config = dict(
    dataset='telescope images of galaxies (Galaxy Zoo DECaLS)',
    train_examples=88335,
    hidden_act='gelu',
    mlp_ratio=4,
    inner_norm=False,
    moe_every=2,
    experts_per_token=2,
    kernel_size=7,
    projector_hidden=512,
    lr_schedule='wsd_sqrt',
)
Rows from expert 12 of block 3, named by matrix and row number. Rows with one number belong to one neuron. Each number is 200 + 30 x the weight over its row's rms, rounded and kept within 0 to 999. All counts start at 0.
# up: expert up (model.blocks.3.mlp.up, 16x96x96), inputs 0-95
# down: expert down (model.blocks.3.mlp.down, 16x96x96, transposed), outputs 0-95
up.30,174,182,177,192,132,202,255,174,257,154,186,149,218,183,181,173,149,179,261,186,242,187,167,144,157,220,169,177,211,208,159,219,165,193,176,208,219,186,183,204,196,187,177,216,194,208,236,190,210,190,222,213,209,209,197,189,156,231,168,223,199,301,252,166,174,229,210,160,205,174,244,266,243,187,189,201,212,205,203,189,184,193,193,186,214,182,207,200,237,206,201,238,185,175,163,261
down.30,196,183,192,188,222,220,211,190,250,205,228,150,183,195,156,189,158,184,159,182,259,182,177,210,232,225,193,209,202,234,221,203,184,221,198,207,224,194,167,215,216,150,143,186,229,149,211,220,184,161,170,238,220,214,280,194,165,243,246,185,246,112,227,197,225,187,203,146,223,189,218,271,220,167,200,231,208,155,181,193,179,243,243,197,227,202,214,185,172,166,211,180,194,205,206,154
up.31,170,223,215,174,184,148,236,158,183,124,155,153,233,260,187,184,190,213,118,185,174,189,207,214,157,158,193,202,212,244,213,206,191,202,186,195,241,179,219,207,209,234,160,169,180,231,260,229,245,184,199,181,165,187,194,213,195,276,178,160,203,214,184,165,200,238,263,229,183,184,194,197,222,209,221,187,184,177,174,244,181,193,270,232,189,201,223,223,183,220,210,212,202,168,231,205
down.31,204,198,147,188,208,203,196,176,191,241,242,229,253,220,188,165,156,169,238,226,164,208,254,127,214,148,194,212,183,142,197,200,243,196,186,169,240,260,249,196,197,192,236,183,196,175,176,221,195,236,193,181,219,225,223,126,139,261,190,189,252,167,170,232,215,182,209,200,177,244,212,132,180,175,185,221,211,193,186,209,197,178,249,206,226,195,175,199,209,199,203,231,223,185,194,212
up.32,215,229,157,231,167,195,170,237,242,183,170,151,196,241,172,200,188,224,241,189,188,194,202,200,168,216,268,202,244,196,188,174,168,172,194,133,203,204,185,189,188,182,193,189,196,159,201,182,216,188,209,204,171,165,202,163,207,211,265,311,176,213,214,217,202,249,180,177,196,196,210,206,206,171,229,183,196,153,119,217,239,259,200,211,230,156,233,243,225,184,180,173,190,224,183,218
down.32,194,147,186,152,223,181,219,171,217,185,192,167,233,213,201,171,175,251,203,183,217,151,169,190,244,265,183,171,153,199,171,282,229,164,198,223,168,233,200,284,185,205,151,171,197,196,202,218,202,171,221,193,222,231,167,205,180,222,161,205,156,226,208,175,165,177,195,233,218,206,233,213,245,161,205,236,207,206,236,199,194,215,192,235,251,189,220,248,231,143,173,217,163,217,175,192
up.33,220,248,234,205,193,175,180,216,161,184,182,167,242,192,207,235,247,212,141,253,196,185,187,137,208,144,171,174,187,170,199,191,166,210,207,154,258,223,197,192,217,201,220,245,215,185,155,179,197,201,197,203,195,191,234,177,219,211,210,169,206,188,196,201,212,218,257,182,180,233,173,217,298,176,232,215,143,188,211,238,231,194,145,153,200,146,213,211,205,200,261,240,213,206,240,194
down.33,197,186,195,231,172,200,244,214,165,199,200,264,166,223,200,163,161,171,231,191,187,269,191,205,149,132,148,202,245,180,163,243,190,193,210,223,225,204,212,153,208,121,199,197,152,182,181,262,218,203,197,229,163,173,185,176,172,239,187,221,276,217,211,203,205,181,224,234,185,208,194,185,210,225,217,168,171,211,207,184,213,206,252,225,177,137,220,228,230,171,212,186,235,228,173,200
up.34,229,152,208,169,140,168,218,193,179,106,218,217,160,209,189,169,206,174,257,194,250,215,186,227,187,183,186,203,182,207,203,194,188,201,233,191,181,214,248,205,166,188,204,144,258,234,163,235,172,228,219,172,288,250,193,201,235,200,194,191,156,156,181,197,178,178,201,201,173,177,246,226,247,208,206,211,154,218,168,234,160,200,204,189,217,224,188,230,209,188,158,214,258,197,217,201
down.34,270,199,127,215,185,181,213,199,208,226,212,136,238,179,226,201,230,146,190,245,235,174,183,197,198,216,221,229,177,191,216,197,222,238,213,171,225,161,287,260,195,186,217,153,200,229,187,207,191,199,215,139,149,243,181,164,217,231,265,190,213,234,229,164,168,182,209,198,240,199,205,190,143,220,186,186,185,230,166,205,175,208,180,184,199,203,210,225,242,179,166,162,183,180,170,209
up.35,233,169,198,179,218,196,193,193,184,212,170,210,245,222,188,191,147,188,191,228,213,199,230,185,200,204,226,178,244,198,268,229,200,276,215,216,250,200,216,198,155,177,201,233,194,170,193,250,189,210,243,221,176,244,185,113,240,214,175,211,165,169,182,151,226,262,151,189,199,184,181,176,155,220,236,191,229,216,181,184,222,242,234,188,231,168,163,181,196,235,160,170,175,254,203,226
down.35,209,176,217,194,165,261,262,207,244,224,282,145,221,158,164,201,180,220,161,181,237,163,228,243,159,205,226,224,170,185,170,178,227,223,242,163,191,228,204,246,192,214,140,203,182,174,195,206,167,176,237,221,205,236,200,236,196,212,205,162,194,211,229,202,240,210,199,200,177,217,156,200,219,172,184,215,194,145,212,190,211,200,228,198,220,113,204,193,136,189,195,217,180,208,145,213
up.36,208,177,208,207,203,252,209,185,193,213,223,207,219,208,196,243,211,196,206,160,205,177,221,223,208,236,195,194,210,262,199,163,165,180,123,189,165,216,227,201,168,218,194,155,200,186,260,234,143,202,158,275,206,171,266,204,156,219,169,236,197,248,142,206,175,201,218,136,208,166,188,225,225,188,139,175,230,197,194,166,203,215,185,217,184,188,199,193,228,180,198,140,252,178,222,233
down.36,220,202,169,207,205,267,219,188,247,149,190,194,143,224,211,202,222,191,200,206,187,201,161,248,172,222,203,203,164,163,191,239,202,194,168,231,179,222,181,92,147,178,195,267,264,201,186,193,222,196,194,190,199,119,224,190,208,162,205,192,169,198,239,203,232,187,226,208,263,117,193,225,198,221,227,217,197,199,193,199,197,240,197,220,185,214,204,209,209,207,227,195,186,150,231,207
up.37,215,236,240,211,214,196,219,182,112,159,216,183,167,189,221,200,164,213,212,243,189,202,216,230,214,192,200,168,224,207,115,213,242,186,182,215,233,233,203,209,166,195,190,220,174,157,212,218,178,227,199,191,188,171,182,194,183,225,169,178,176,203,220,196,299,251,248,209,267,178,198,197,184,238,186,197,216,239,194,124,172,162,202,240,175,185,223,206,216,261,182,196,176,166,195,221
down.37,241,179,258,227,145,270,177,195,154,170,172,192,233,228,173,219,221,191,175,208,200,213,205,181,144,188,215,203,182,256,270,207,191,185,202,225,170,201,260,234,204,223,197,190,185,227,225,236,199,217,207,211,222,177,227,214,179,165,184,175,177,168,221,253,244,204,135,194,141,215,233,187,241,191,171,165,205,219,122,205,222,228,166,167,196,202,221,136,161,206,202,195,208,196,190,202
up.38,200,214,167,213,151,214,156,218,178,217,229,197,279,280,200,191,216,220,218,223,187,164,175,185,108,181,182,232,180,163,189,167,202,182,208,192,196,197,281,198,200,227,181,186,236,207,223,178,199,216,226,205,165,177,172,234,227,169,195,245,149,215,173,216,201,155,194,208,193,189,224,197,200,192,212,166,271,219,174,232,187,184,231,205,191,146,220,195,196,204,209,235,228,138,158,155
down.38,195,217,158,207,190,247,225,189,183,217,143,155,213,194,176,194,209,227,168,212,190,272,257,177,156,168,151,245,194,201,162,241,252,235,205,229,252,184,208,233,233,201,169,209,186,178,156,249,186,196,235,220,140,193,128,172,199,201,159,209,196,243,180,189,221,190,200,175,195,225,162,187,230,212,240,255,220,193,202,152,166,188,222,223,176,184,182,241,205,189,178,206,209,209,238,159
up.39,211,184,197,210,154,211,186,195,168,177,168,215,247,187,233,232,146,184,207,203,176,201,203,241,194,175,187,188,177,216,169,224,164,194,247,258,221,152,137,193,191,171,241,237,189,258,192,244,146,220,175,180,164,188,209,193,218,184,176,171,192,142,195,253,220,250,181,208,192,171,228,243,225,162,190,254,192,215,196,202,225,226,205,205,164,185,171,278,172,190,149,202,241,208,230,157
down.39,246,169,188,176,193,225,145,187,235,189,193,158,202,204,215,192,208,223,180,196,205,188,244,220,247,222,168,243,177,191,249,229,153,169,175,201,241,211,208,256,213,186,220,169,226,216,169,188,187,224,250,193,146,227,160,198,181,190,189,148,167,196,225,180,165,186,140,240,193,150,214,215,213,175,206,195,181,233,213,133,223,240,151,256,263,194,197,212,197,253,151,173,232,218,190,210
up.40,148,234,192,224,232,235,205,302,243,220,255,193,228,218,201,166,217,152,168,169,244,225,176,172,216,199,200,189,206,195,212,219,212,188,271,215,203,178,141,179,195,187,225,187,163,186,219,214,203,238,144,196,202,220,235,175,242,129,191,232,221,225,234,185,166,216,172,191,183,125,200,183,233,211,221,202,200,221,170,222,187,224,208,218,211,213,170,181,153,201,224,196,222,227,143,208
down.40,202,193,199,194,225,260,210,249,197,220,220,207,168,158,206,173,215,125,187,191,205,192,212,188,276,185,234,171,185,198,206,188,166,146,139,218,211,225,202,208,232,214,158,168,225,184,202,206,166,241,211,208,214,210,174,160,231,189,143,187,180,180,212,239,186,210,184,187,232,220,187,186,235,164,281,234,157,273,176,176,240,185,214,229,181,244,207,175,170,196,166,182,252,186,163,217
up.41,252,226,212,200,233,195,257,229,160,96,266,161,191,218,203,203,186,213,223,199,198,124,259,175,224,179,215,237,188,190,181,162,204,214,187,162,175,230,231,196,200,210,185,194,265,208,257,171,198,194,183,218,177,237,243,155,203,234,181,179,182,206,214,192,225,182,256,158,257,210,210,199,197,232,208,186,190,185,234,211,182,169,200,224,194,168,190,205,161,199,176,160,162,206,228,211
down.41,191,212,165,224,204,216,208,204,124,172,246,231,249,184,212,215,164,222,190,180,252,231,221,213,107,190,261,258,184,193,232,206,168,224,183,221,163,207,185,140,150,204,187,221,177,204,184,210,204,195,225,176,192,217,254,236,209,182,145,195,237,210,207,244,199,174,164,198,170,193,185,180,206,174,237,165,252,189,209,165,212,200,209,176,213,192,187,153,164,210,216,171,209,253,245,237
up.42,198,191,162,209,170,206,248,195,198,269,206,257,230,215,192,195,184,185,217,212,170,236,213,157,194,188,183,227,173,205,220,178,213,216,225,265,183,120,254,179,218,239,207,188,193,218,148,252,205,141,192,206,181,175,172,214,195,236,173,230,216,181,233,198,126,194,170,166,146,251,242,186,185,172,193,162,243,192,205,213,176,187,185,221,215,217,231,233,217,219,254,198,232,207,240,230
down.42,235,203,184,215,197,232,189,247,163,138,192,191,196,211,260,174,190,225,199,206,182,200,203,183,220,180,203,169,222,234,224,258,251,194,221,189,174,161,157,221,203,210,179,205,172,176,195,151,122,162,194,251,215,196,174,194,184,198,213,223,222,186,202,201,149,189,237,167,187,224,223,214,229,195,244,255,175,296,163,122,199,164,212,225,191,168,229,241,190,174,184,218,190,193,201,230
up.43,217,180,147,182,220,180,252,193,235,200,178,224,165,217,222,210,189,207,220,212,240,162,208,218,222,226,193,214,183,193,207,170,169,262,146,158,307,229,223,210,182,223,191,199,204,176,158,176,204,223,276,187,177,184,152,147,226,221,179,144,174,244,215,165,214,128,209,197,192,209,205,204,210,199,165,201,164,157,227,213,171,162,213,188,184,197,215,214,193,202,210,184,171,218,202,131
down.43,139,251,163,199,124,203,207,196,202,227,197,213,189,209,235,262,189,170,196,236,224,220,211,199,119,160,190,251,227,228,199,180,195,207,226,179,200,247,169,102,237,205,185,203,153,230,198,223,192,146,238,218,189,198,193,237,187,218,170,198,226,171,203,190,207,204,224,230,192,177,239,191,206,203,134,203,218,168,235,220,177,251,216,214,168,204,215,160,213,173,156,201,217,228,187,219
up.44,215,211,220,217,203,162,134,202,170,227,141,231,232,152,195,206,215,188,229,198,221,183,200,198,175,211,185,198,188,199,210,214,164,192,214,230,212,191,181,204,205,283,204,235,250,198,180,259,218,243,211,230,177,170,226,184,207,224,208,211,263,191,158,126,182,192,208,171,187,190,192,170,213,139,195,212,168,246,229,186,193,129,273,234,181,180,158,199,241,227,164,188,186,153,211,192
down.44,220,154,226,202,207,177,231,223,186,163,134,183,238,232,200,257,196,135,237,210,151,211,246,176,169,227,176,206,217,208,209,200,167,217,230,166,228,236,221,193,225,181,232,206,162,160,198,167,196,163,224,193,221,156,255,225,145,211,194,211,245,214,226,199,201,169,213,205,209,216,225,217,151,280,200,193,230,150,185,197,252,228,238,209,167,175,187,202,198,212,205,199,155,165,147,168
up.45,214,167,159,214,253,192,218,205,156,145,226,197,229,192,212,209,169,204,159,176,183,244,194,236,125,217,207,215,157,209,178,258,214,238,212,174,211,131,186,207,233,238,142,152,173,185,175,225,218,196,209,208,240,201,217,197,206,157,229,143,188,209,223,239,190,179,206,199,202,194,221,195,127,194,239,225,121,170,203,202,180,223,194,220,223,215,143,197,225,219,183,234,204,237,217,178
down.45,164,241,140,215,177,220,183,231,231,248,201,175,223,195,227,202,188,172,210,216,202,119,174,155,201,209,202,267,205,225,244,217,201,234,206,204,202,256,200,87,170,211,198,195,217,213,223,168,206,182,190,184,173,214,215,187,202,206,259,200,197,195,187,222,184,208,158,202,211,159,199,189,144,170,215,227,208,199,211,230,183,139,242,116,177,236,190,209,218,194,220,229,198,222,188,228
up.46,181,168,247,230,178,189,184,215,203,231,176,187,167,211,195,258,212,144,236,212,209,202,189,221,198,184,170,248,225,210,185,161,225,177,213,186,283,215,267,202,193,230,190,233,225,202,191,253,208,201,226,215,202,203,173,132,202,183,219,226,217,176,214,139,277,213,201,197,177,188,228,187,215,164,190,188,204,217,212,146,182,243,235,172,224,150,207,165,203,150,160,205,171,236,157,152
down.46,213,218,200,195,172,219,159,231,180,202,209,196,168,152,220,263,210,186,164,170,245,191,227,205,204,199,229,159,196,178,201,202,216,163,222,198,242,218,218,245,192,183,165,240,158,225,200,179,134,153,148,192,202,219,205,252,162,234,156,185,225,172,217,234,223,177,231,225,246,170,254,233,191,250,206,229,162,181,200,205,196,186,238,174,129,141,195,215,243,228,174,168,195,215,159,226
up.47,189,172,177,204,190,222,215,182,180,195,242,219,206,185,202,200,173,223,220,220,194,177,167,137,185,190,183,219,200,212,193,203,231,278,197,209,160,172,171,210,218,235,187,231,176,181,211,245,207,169,243,231,127,168,159,253,190,198,138,174,149,228,230,233,181,208,246,192,172,211,207,222,162,235,197,149,191,175,182,230,237,165,168,204,175,223,266,231,219,154,165,217,170,162,175,145
down.47,188,187,194,197,234,213,197,167,171,131,158,210,219,207,207,167,192,162,201,218,204,241,254,187,198,232,174,198,239,218,193,179,221,198,197,222,171,206,192,168,232,214,197,235,241,184,198,178,167,204,238,174,287,142,198,137,179,126,195,214,180,185,158,219,212,236,255,203,246,209,197,236,180,131,206,249,233,169,232,186,190,218,200,243,217,187,214,183,177,217,173,239,182,149,180,229
up.48,172,203,230,227,153,227,224,238,199,219,183,217,219,177,184,189,176,197,196,205,205,192,207,230,203,166,169,191,189,166,182,249,178,211,182,192,217,215,139,217,257,218,219,185,178,190,202,188,209,151,208,156,196,192,187,214,267,252,142,159,187,213,153,178,236,194,112,230,171,218,205,211,213,179,141,220,221,154,162,181,170,234,245,212,229,251,258,208,134,218,234,185,184,202,223,215
down.48,238,221,235,170,129,125,156,201,191,223,208,216,190,304,225,198,203,198,207,170,201,188,206,195,213,225,215,191,212,145,196,180,220,232,192,167,229,207,203,291,144,179,184,195,197,185,202,194,193,165,234,222,226,226,225,224,190,211,177,219,147,231,185,186,215,198,206,229,181,144,224,152,223,212,162,221,201,176,235,221,166,209,171,209,161,195,187,205,238,212,201,189,182,146,255,224
up.49,227,281,172,219,163,168,167,187,224,167,214,228,189,276,218,205,150,234,210,185,221,239,206,211,207,177,155,211,158,231,187,180,150,191,204,212,201,175,148,193,235,206,188,157,187,214,206,201,170,176,149,211,251,185,191,180,175,192,236,218,194,255,205,211,206,193,245,159,209,180,161,253,222,149,210,189,175,196,155,221,222,229,203,143,220,235,198,199,256,232,171,211,263,194,187,204
down.49,227,226,164,167,228,207,184,175,262,190,184,157,190,200,244,159,209,209,209,196,196,150,213,227,176,217,217,274,139,185,163,219,225,210,123,190,170,199,197,184,179,225,252,154,226,196,186,201,225,134,164,206,196,187,240,167,245,229,226,198,248,178,195,226,239,210,195,227,182,215,221,195,181,171,178,211,178,219,224,233,188,199,228,239,195,159,238,247,202,193,170,207,209,219,120,173
up.50,138,183,246,231,143,179,201,174,234,192,187,171,143,181,213,189,172,225,171,215,241,209,213,206,162,182,155,222,217,235,167,239,256,180,170,236,124,176,172,210,211,242,258,209,240,159,216,213,223,185,202,161,244,225,209,216,200,202,211,270,210,239,183,203,181,240,189,199,185,160,227,171,146,228,177,199,208,189,217,198,177,233,182,241,234,156,190,187,191,185,206,201,245,160,184,183
down.50,198,146,208,206,206,245,204,212,230,201,193,165,212,197,205,152,249,221,225,224,205,213,165,241,214,186,187,209,158,244,207,212,168,207,180,222,141,225,215,198,142,225,150,245,276,159,192,174,189,228,193,201,166,204,229,225,188,222,218,210,225,176,148,130,225,167,208,157,199,166,261,253,170,141,218,215,250,189,228,211,184,176,226,176,243,173,158,206,172,194,193,187,183,209,220,220
up.51,166,212,200,189,83,192,197,208,224,125,189,185,203,177,201,234,216,199,214,175,129,206,197,218,133,197,182,176,232,193,213,181,184,214,214,184,179,206,200,200,219,218,199,215,183,211,223,216,214,191,152,201,209,256,189,164,239,188,208,207,295,225,205,209,207,220,260,218,121,258,189,208,192,157,178,234,167,185,199,184,186,208,189,243,169,200,209,215,243,238,198,205,202,178,221,215
down.51,170,182,164,169,228,190,193,190,161,178,187,239,202,235,239,229,182,179,217,223,164,188,186,187,214,260,195,202,144,194,241,189,177,167,193,159,188,176,195,185,217,170,193,191,212,184,218,171,253,206,186,183,191,242,174,180,200,223,168,256,250,183,221,196,173,236,209,144,212,285,160,237,210,217,206,206,223,200,204,196,227,163,197,228,309,219,131,231,186,170,184,171,236,181,195,194
up.52,267,176,145,152,212,175,140,227,225,141,199,117,221,198,161,197,206,189,205,231,252,173,285,213,209,191,206,217,212,183,198,162,237,165,150,209,181,235,222,209,209,244,196,130,153,167,167,208,215,161,216,226,190,163,169,189,185,186,181,186,189,165,174,201,215,241,195,181,181,216,226,188,194,188,224,230,197,156,194,210,247,182,206,211,202,225,192,191,225,205,159,207,253,211,221,204
down.52,270,184,144,240,215,232,192,199,193,205,198,196,180,185,227,196,236,188,199,218,206,197,193,159,188,191,247,189,184,166,173,173,218,234,219,219,195,211,232,97,196,181,212,158,241,236,157,211,223,220,206,217,194,223,197,207,198,184,178,174,262,209,204,199,162,224,275,171,233,179,161,221,258,180,190,191,206,162,174,215,273,202,191,172,219,180,142,261,167,186,203,154,179,198,212,200
up.53,213,213,143,193,210,203,194,194,219,206,216,147,180,214,222,165,238,204,267,222,195,270,205,237,147,243,158,244,158,225,231,173,157,184,186,258,223,193,162,208,206,196,180,192,244,182,200,190,206,194,212,177,222,202,247,195,267,166,189,153,217,209,238,217,229,192,176,163,209,215,177,182,149,170,220,212,204,203,198,190,207,153,195,152,191,216,232,145,222,204,145,162,265,209,199,166
down.53,197,218,174,199,187,256,179,267,230,157,205,168,186,211,215,171,261,166,206,213,189,173,230,242,228,176,170,187,155,226,154,175,206,208,179,208,258,201,153,97,172,148,219,169,195,201,207,211,221,134,246,217,188,209,215,231,221,159,178,199,198,204,222,212,253,232,200,236,199,216,187,231,189,231,180,212,230,163,235,228,195,173,222,208,159,207,198,196,207,239,198,163,218,238,156,196
up.54,232,232,202,160,200,223,192,196,169,254,225,218,265,281,190,165,204,194,230,175,179,192,165,218,183,171,196,256,240,226,215,166,206,142,171,197,202,177,244,190,183,186,220,175,186,261,149,189,209,235,233,193,143,190,169,176,211,216,178,229,199,176,208,221,219,202,148,180,248,162,204,169,173,182,217,177,261,228,172,235,240,198,257,169,180,183,208,195,198,226,191,184,252,223,219,179
down.54,210,132,248,260,194,231,159,172,197,173,192,211,179,149,180,158,232,204,185,183,218,221,172,230,162,211,169,224,221,210,194,291,220,233,186,229,195,162,215,245,189,216,138,226,210,222,149,247,120,186,189,186,191,224,164,200,212,214,146,185,229,234,217,181,197,203,206,196,166,232,194,226,213,209,267,206,191,216,163,200,247,200,191,216,177,191,245,194,193,245,185,177,179,178,180,201
up.55,200,194,229,242,229,280,207,175,176,209,212,186,171,155,232,207,149,195,216,222,215,220,135,215,248,210,250,200,201,173,163,195,180,207,197,182,212,227,278,217,204,216,209,206,186,238,218,197,187,182,177,118,287,195,197,197,219,204,233,168,193,118,202,174,175,224,148,211,242,224,193,183,209,194,203,175,184,174,222,180,188,214,195,135,168,254,198,191,188,179,194,208,215,174,205,210
down.55,157,199,195,219,209,218,194,221,254,196,219,241,176,202,188,224,199,219,127,163,169,175,172,240,212,204,205,191,179,159,203,199,145,192,249,184,257,189,209,213,240,187,247,213,171,155,166,144,232,238,196,122,201,241,221,155,240,189,247,195,187,256,189,250,244,192,201,193,209,250,182,183,193,236,225,186,185,207,161,196,219,170,237,199,142,222,209,198,198,173,178,205,154,186,194,226
up.56,191,175,229,184,204,155,209,195,278,152,164,216,193,184,182,236,183,164,177,173,218,244,237,176,159,171,176,175,144,210,172,184,234,208,188,189,190,232,218,217,172,229,215,157,210,187,179,176,200,203,197,162,271,189,213,250,213,227,211,274,202,228,181,203,143,181,120,209,151,166,162,237,203,194,207,167,192,201,216,205,164,213,227,200,192,207,144,196,203,167,203,228,217,198,206,267
down.56,214,196,216,116,241,185,196,211,262,230,183,169,230,162,281,179,218,172,197,218,236,251,164,182,235,213,196,229,227,200,172,193,181,153,231,182,185,143,225,250,167,222,261,199,224,189,191,210,212,218,186,179,187,203,211,181,154,167,240,222,247,181,214,186,168,202,204,160,220,189,224,203,178,193,171,211,208,163,158,183,190,138,265,184,238,176,218,158,221,165,226,220,207,213,199,199
up.57,172,251,177,225,156,210,202,167,184,266,198,210,216,218,201,213,215,220,199,242,184,119,217,225,184,231,152,227,189,236,205,193,207,201,152,224,213,165,180,215,202,151,178,209,203,207,178,244,202,238,263,212,141,171,227,191,174,212,185,147,183,191,165,155,226,214,249,230,168,152,189,194,151,189,193,241,203,213,212,138,153,183,173,228,213,252,207,151,222,193,218,193,199,208,229,160
down.57,200,205,168,180,216,231,145,169,181,186,204,212,171,234,172,190,213,243,241,135,236,239,204,240,205,180,182,162,208,247,140,176,208,206,143,203,236,221,188,205,244,160,172,230,249,222,225,186,217,223,205,206,216,198,186,212,165,189,147,242,150,147,207,178,177,184,246,168,171,131,223,224,199,205,195,245,199,207,211,249,211,214,172,171,228,232,240,192,200,250,177,241,170,169,179,201
up.58,222,232,279,243,158,158,207,206,220,217,240,181,180,210,194,186,192,198,169,130,178,190,201,200,173,229,201,151,185,273,235,221,166,238,165,195,232,194,183,210,117,163,207,212,205,185,196,221,206,202,210,215,180,224,161,177,172,226,156,166,239,134,205,166,208,217,233,194,191,214,216,203,189,223,185,249,142,216,216,194,238,210,208,140,169,217,179,189,187,188,218,152,194,246,209,233
down.58,245,182,180,187,226,209,199,182,189,157,183,165,206,196,204,229,149,174,159,205,212,290,233,221,167,174,155,159,220,140,159,179,238,178,184,185,213,227,179,234,239,188,261,237,224,178,207,204,236,234,204,244,193,173,150,176,206,238,174,199,201,221,171,186,184,204,194,186,200,205,210,172,206,183,226,198,173,177,192,186,196,221,298,275,192,182,190,186,195,232,160,237,207,249,186,206
up.59,215,199,208,154,222,188,155,275,257,183,182,137,206,216,219,180,214,193,242,173,198,188,173,198,210,211,188,210,196,220,215,252,230,170,182,195,236,165,113,186,267,141,178,242,226,183,190,218,210,173,156,227,198,186,182,235,192,163,200,208,230,290,219,237,192,236,192,175,210,211,188,197,180,162,231,145,224,222,202,201,227,209,193,192,206,214,167,159,240,223,183,185,168,232,192,204
down.59,167,194,204,242,209,217,188,240,187,184,189,186,202,250,235,179,196,184,146,210,210,136,160,195,182,186,203,210,205,225,205,237,191,160,156,201,215,217,188,254,177,184,203,227,190,192,205,188,159,255,138,198,156,194,221,188,246,172,191,144,213,167,224,210,193,205,180,179,210,235,157,272,183,170,271,253,189,190,236,163,210,245,194,206,197,189,213,243,194,229,212,194,277,146,174,223
up.60,208,186,202,232,149,218,186,175,199,206,204,218,210,206,163,195,185,214,148,193,242,210,197,235,192,215,186,172,239,143,169,199,219,192,183,207,195,199,246,228,152,251,212,199,249,217,203,208,168,153,216,141,187,225,240,180,237,209,162,256,159,187,173,211,260,131,202,168,220,212,178,144,238,244,179,187,185,210,196,219,146,206,197,198,223,140,240,191,210,199,176,237,213,123,181,220
down.60,198,204,169,203,188,192,223,186,209,173,214,165,212,208,198,215,241,220,226,243,183,140,168,216,224,224,222,238,222,213,212,158,181,142,174,216,195,186,242,187,235,215,200,174,183,207,147,215,215,183,184,186,215,175,207,192,182,180,251,255,215,179,266,198,215,171,149,207,195,230,233,238,235,141,299,240,221,153,143,186,218,153,159,206,163,205,229,199,211,153,234,190,186,169,183,197
up.61,226,214,168,258,273,202,219,195,218,236,219,190,207,157,191,199,166,192,208,270,162,177,180,195,169,142,207,168,233,176,199,175,182,142,220,183,207,169,218,221,250,236,187,148,232,213,212,254,214,256,248,154,229,174,202,175,188,156,137,180,138,222,179,188,177,159,185,231,192,178,156,212,185,216,204,150,183,248,199,205,180,212,230,219,185,183,213,184,197,190,230,218,215,226,198,200
down.61,232,236,121,136,230,175,192,237,200,161,167,201,202,186,187,221,208,201,180,229,123,236,152,206,202,232,183,216,215,169,209,201,211,194,217,191,213,226,230,193,148,248,207,224,249,197,261,175,239,206,205,206,200,218,220,216,199,212,233,222,175,222,241,224,227,222,176,180,270,173,138,163,189,204,169,173,237,139,181,173,185,190,255,170,214,170,170,163,233,179,190,201,193,199,229,204
up.62,200,150,208,238,193,202,197,223,198,225,219,207,234,198,211,246,144,224,219,207,154,188,202,192,203,182,175,168,212,196,219,255,150,247,205,173,236,174,278,217,136,204,199,184,102,193,186,228,152,144,153,182,199,180,168,257,200,169,182,200,211,217,244,208,221,200,159,160,196,178,240,183,181,196,205,204,204,247,203,212,209,176,159,170,221,154,228,228,216,182,202,185,176,199,244,175
down.62,177,191,165,218,261,184,167,233,126,195,238,200,162,161,247,210,261,186,188,159,199,198,215,148,210,205,219,196,259,181,228,256,234,165,233,207,206,200,266,197,196,205,196,204,164,186,182,229,170,187,232,224,196,194,132,217,191,196,192,182,182,201,152,184,193,180,139,198,229,173,223,170,207,231,224,264,187,222,204,132,199,183,245,198,209,179,186,231,183,211,171,228,189,227,215,245
up.63,193,168,232,212,193,175,199,199,209,232,263,222,119,223,194,190,225,179,246,189,203,190,188,171,227,235,191,244,195,199,239,187,143,177,229,169,177,222,214,207,223,183,182,191,177,216,202,181,243,197,157,223,208,160,184,225,209,220,177,323,210,184,221,187,213,216,146,193,229,206,210,203,184,160,184,208,211,237,216,175,168,193,230,194,165,238,203,153,179,146,190,151,237,171,143,225
down.63,198,212,174,209,228,159,196,207,182,213,146,196,233,204,138,142,228,148,170,157,165,200,227,229,187,237,216,208,151,179,189,219,277,238,201,181,232,214,158,164,207,223,166,226,239,197,196,209,211,219,180,158,190,262,177,166,171,221,157,220,188,172,235,231,160,203,203,185,253,218,240,249,194,194,143,209,222,190,212,227,207,200,216,155,183,184,187,244,192,276,222,214,188,189,221,194
up.64,239,227,170,209,179,172,186,196,149,277,219,228,146,232,201,229,195,206,241,165,237,177,203,220,212,192,240,249,227,228,221,162,185,129,162,192,229,175,160,203,222,220,208,200,196,174,228,203,207,181,244,196,174,238,237,190,168,223,236,251,172,204,136,188,219,151,179,154,208,200,206,201,159,250,173,178,168,216,174,169,135,259,201,198,204,166,193,227,209,210,191,216,185,213,235,197
down.64,113,154,166,182,236,158,138,140,169,196,161,207,202,238,195,214,210,226,190,220,179,220,191,181,160,259,229,210,199,233,222,259,219,256,169,227,226,169,167,233,204,191,193,183,179,194,199,193,169,234,198,129,253,221,202,228,165,193,242,177,182,215,224,206,233,162,192,216,242,173,231,186,236,187,196,207,152,197,211,194,198,161,213,195,218,259,178,234,172,242,206,211,201,215,175,202
up.65,168,191,168,157,193,177,201,256,187,208,209,212,211,257,196,161,228,222,179,211,209,181,217,221,199,242,216,253,178,220,211,177,202,258,163,205,141,202,225,219,255,235,220,279,192,198,185,247,199,199,215,203,238,187,228,189,223,214,186,201,211,223,207,209,182,130,182,170,192,203,160,166,183,168,209,170,130,150,242,186,212,165,115,220,222,165,179,170,207,174,192,201,195,227,224,157
down.65,152,179,177,186,217,206,173,218,199,231,196,227,170,192,205,196,234,186,232,233,165,198,217,249,238,168,178,208,206,235,242,199,182,203,173,246,179,220,204,77,163,248,216,179,196,193,156,181,145,170,204,201,207,168,201,159,180,233,214,221,222,169,223,179,146,227,259,164,194,170,219,257,203,223,189,231,192,199,179,183,222,215,192,224,216,196,225,246,243,189,190,149,171,225,209,247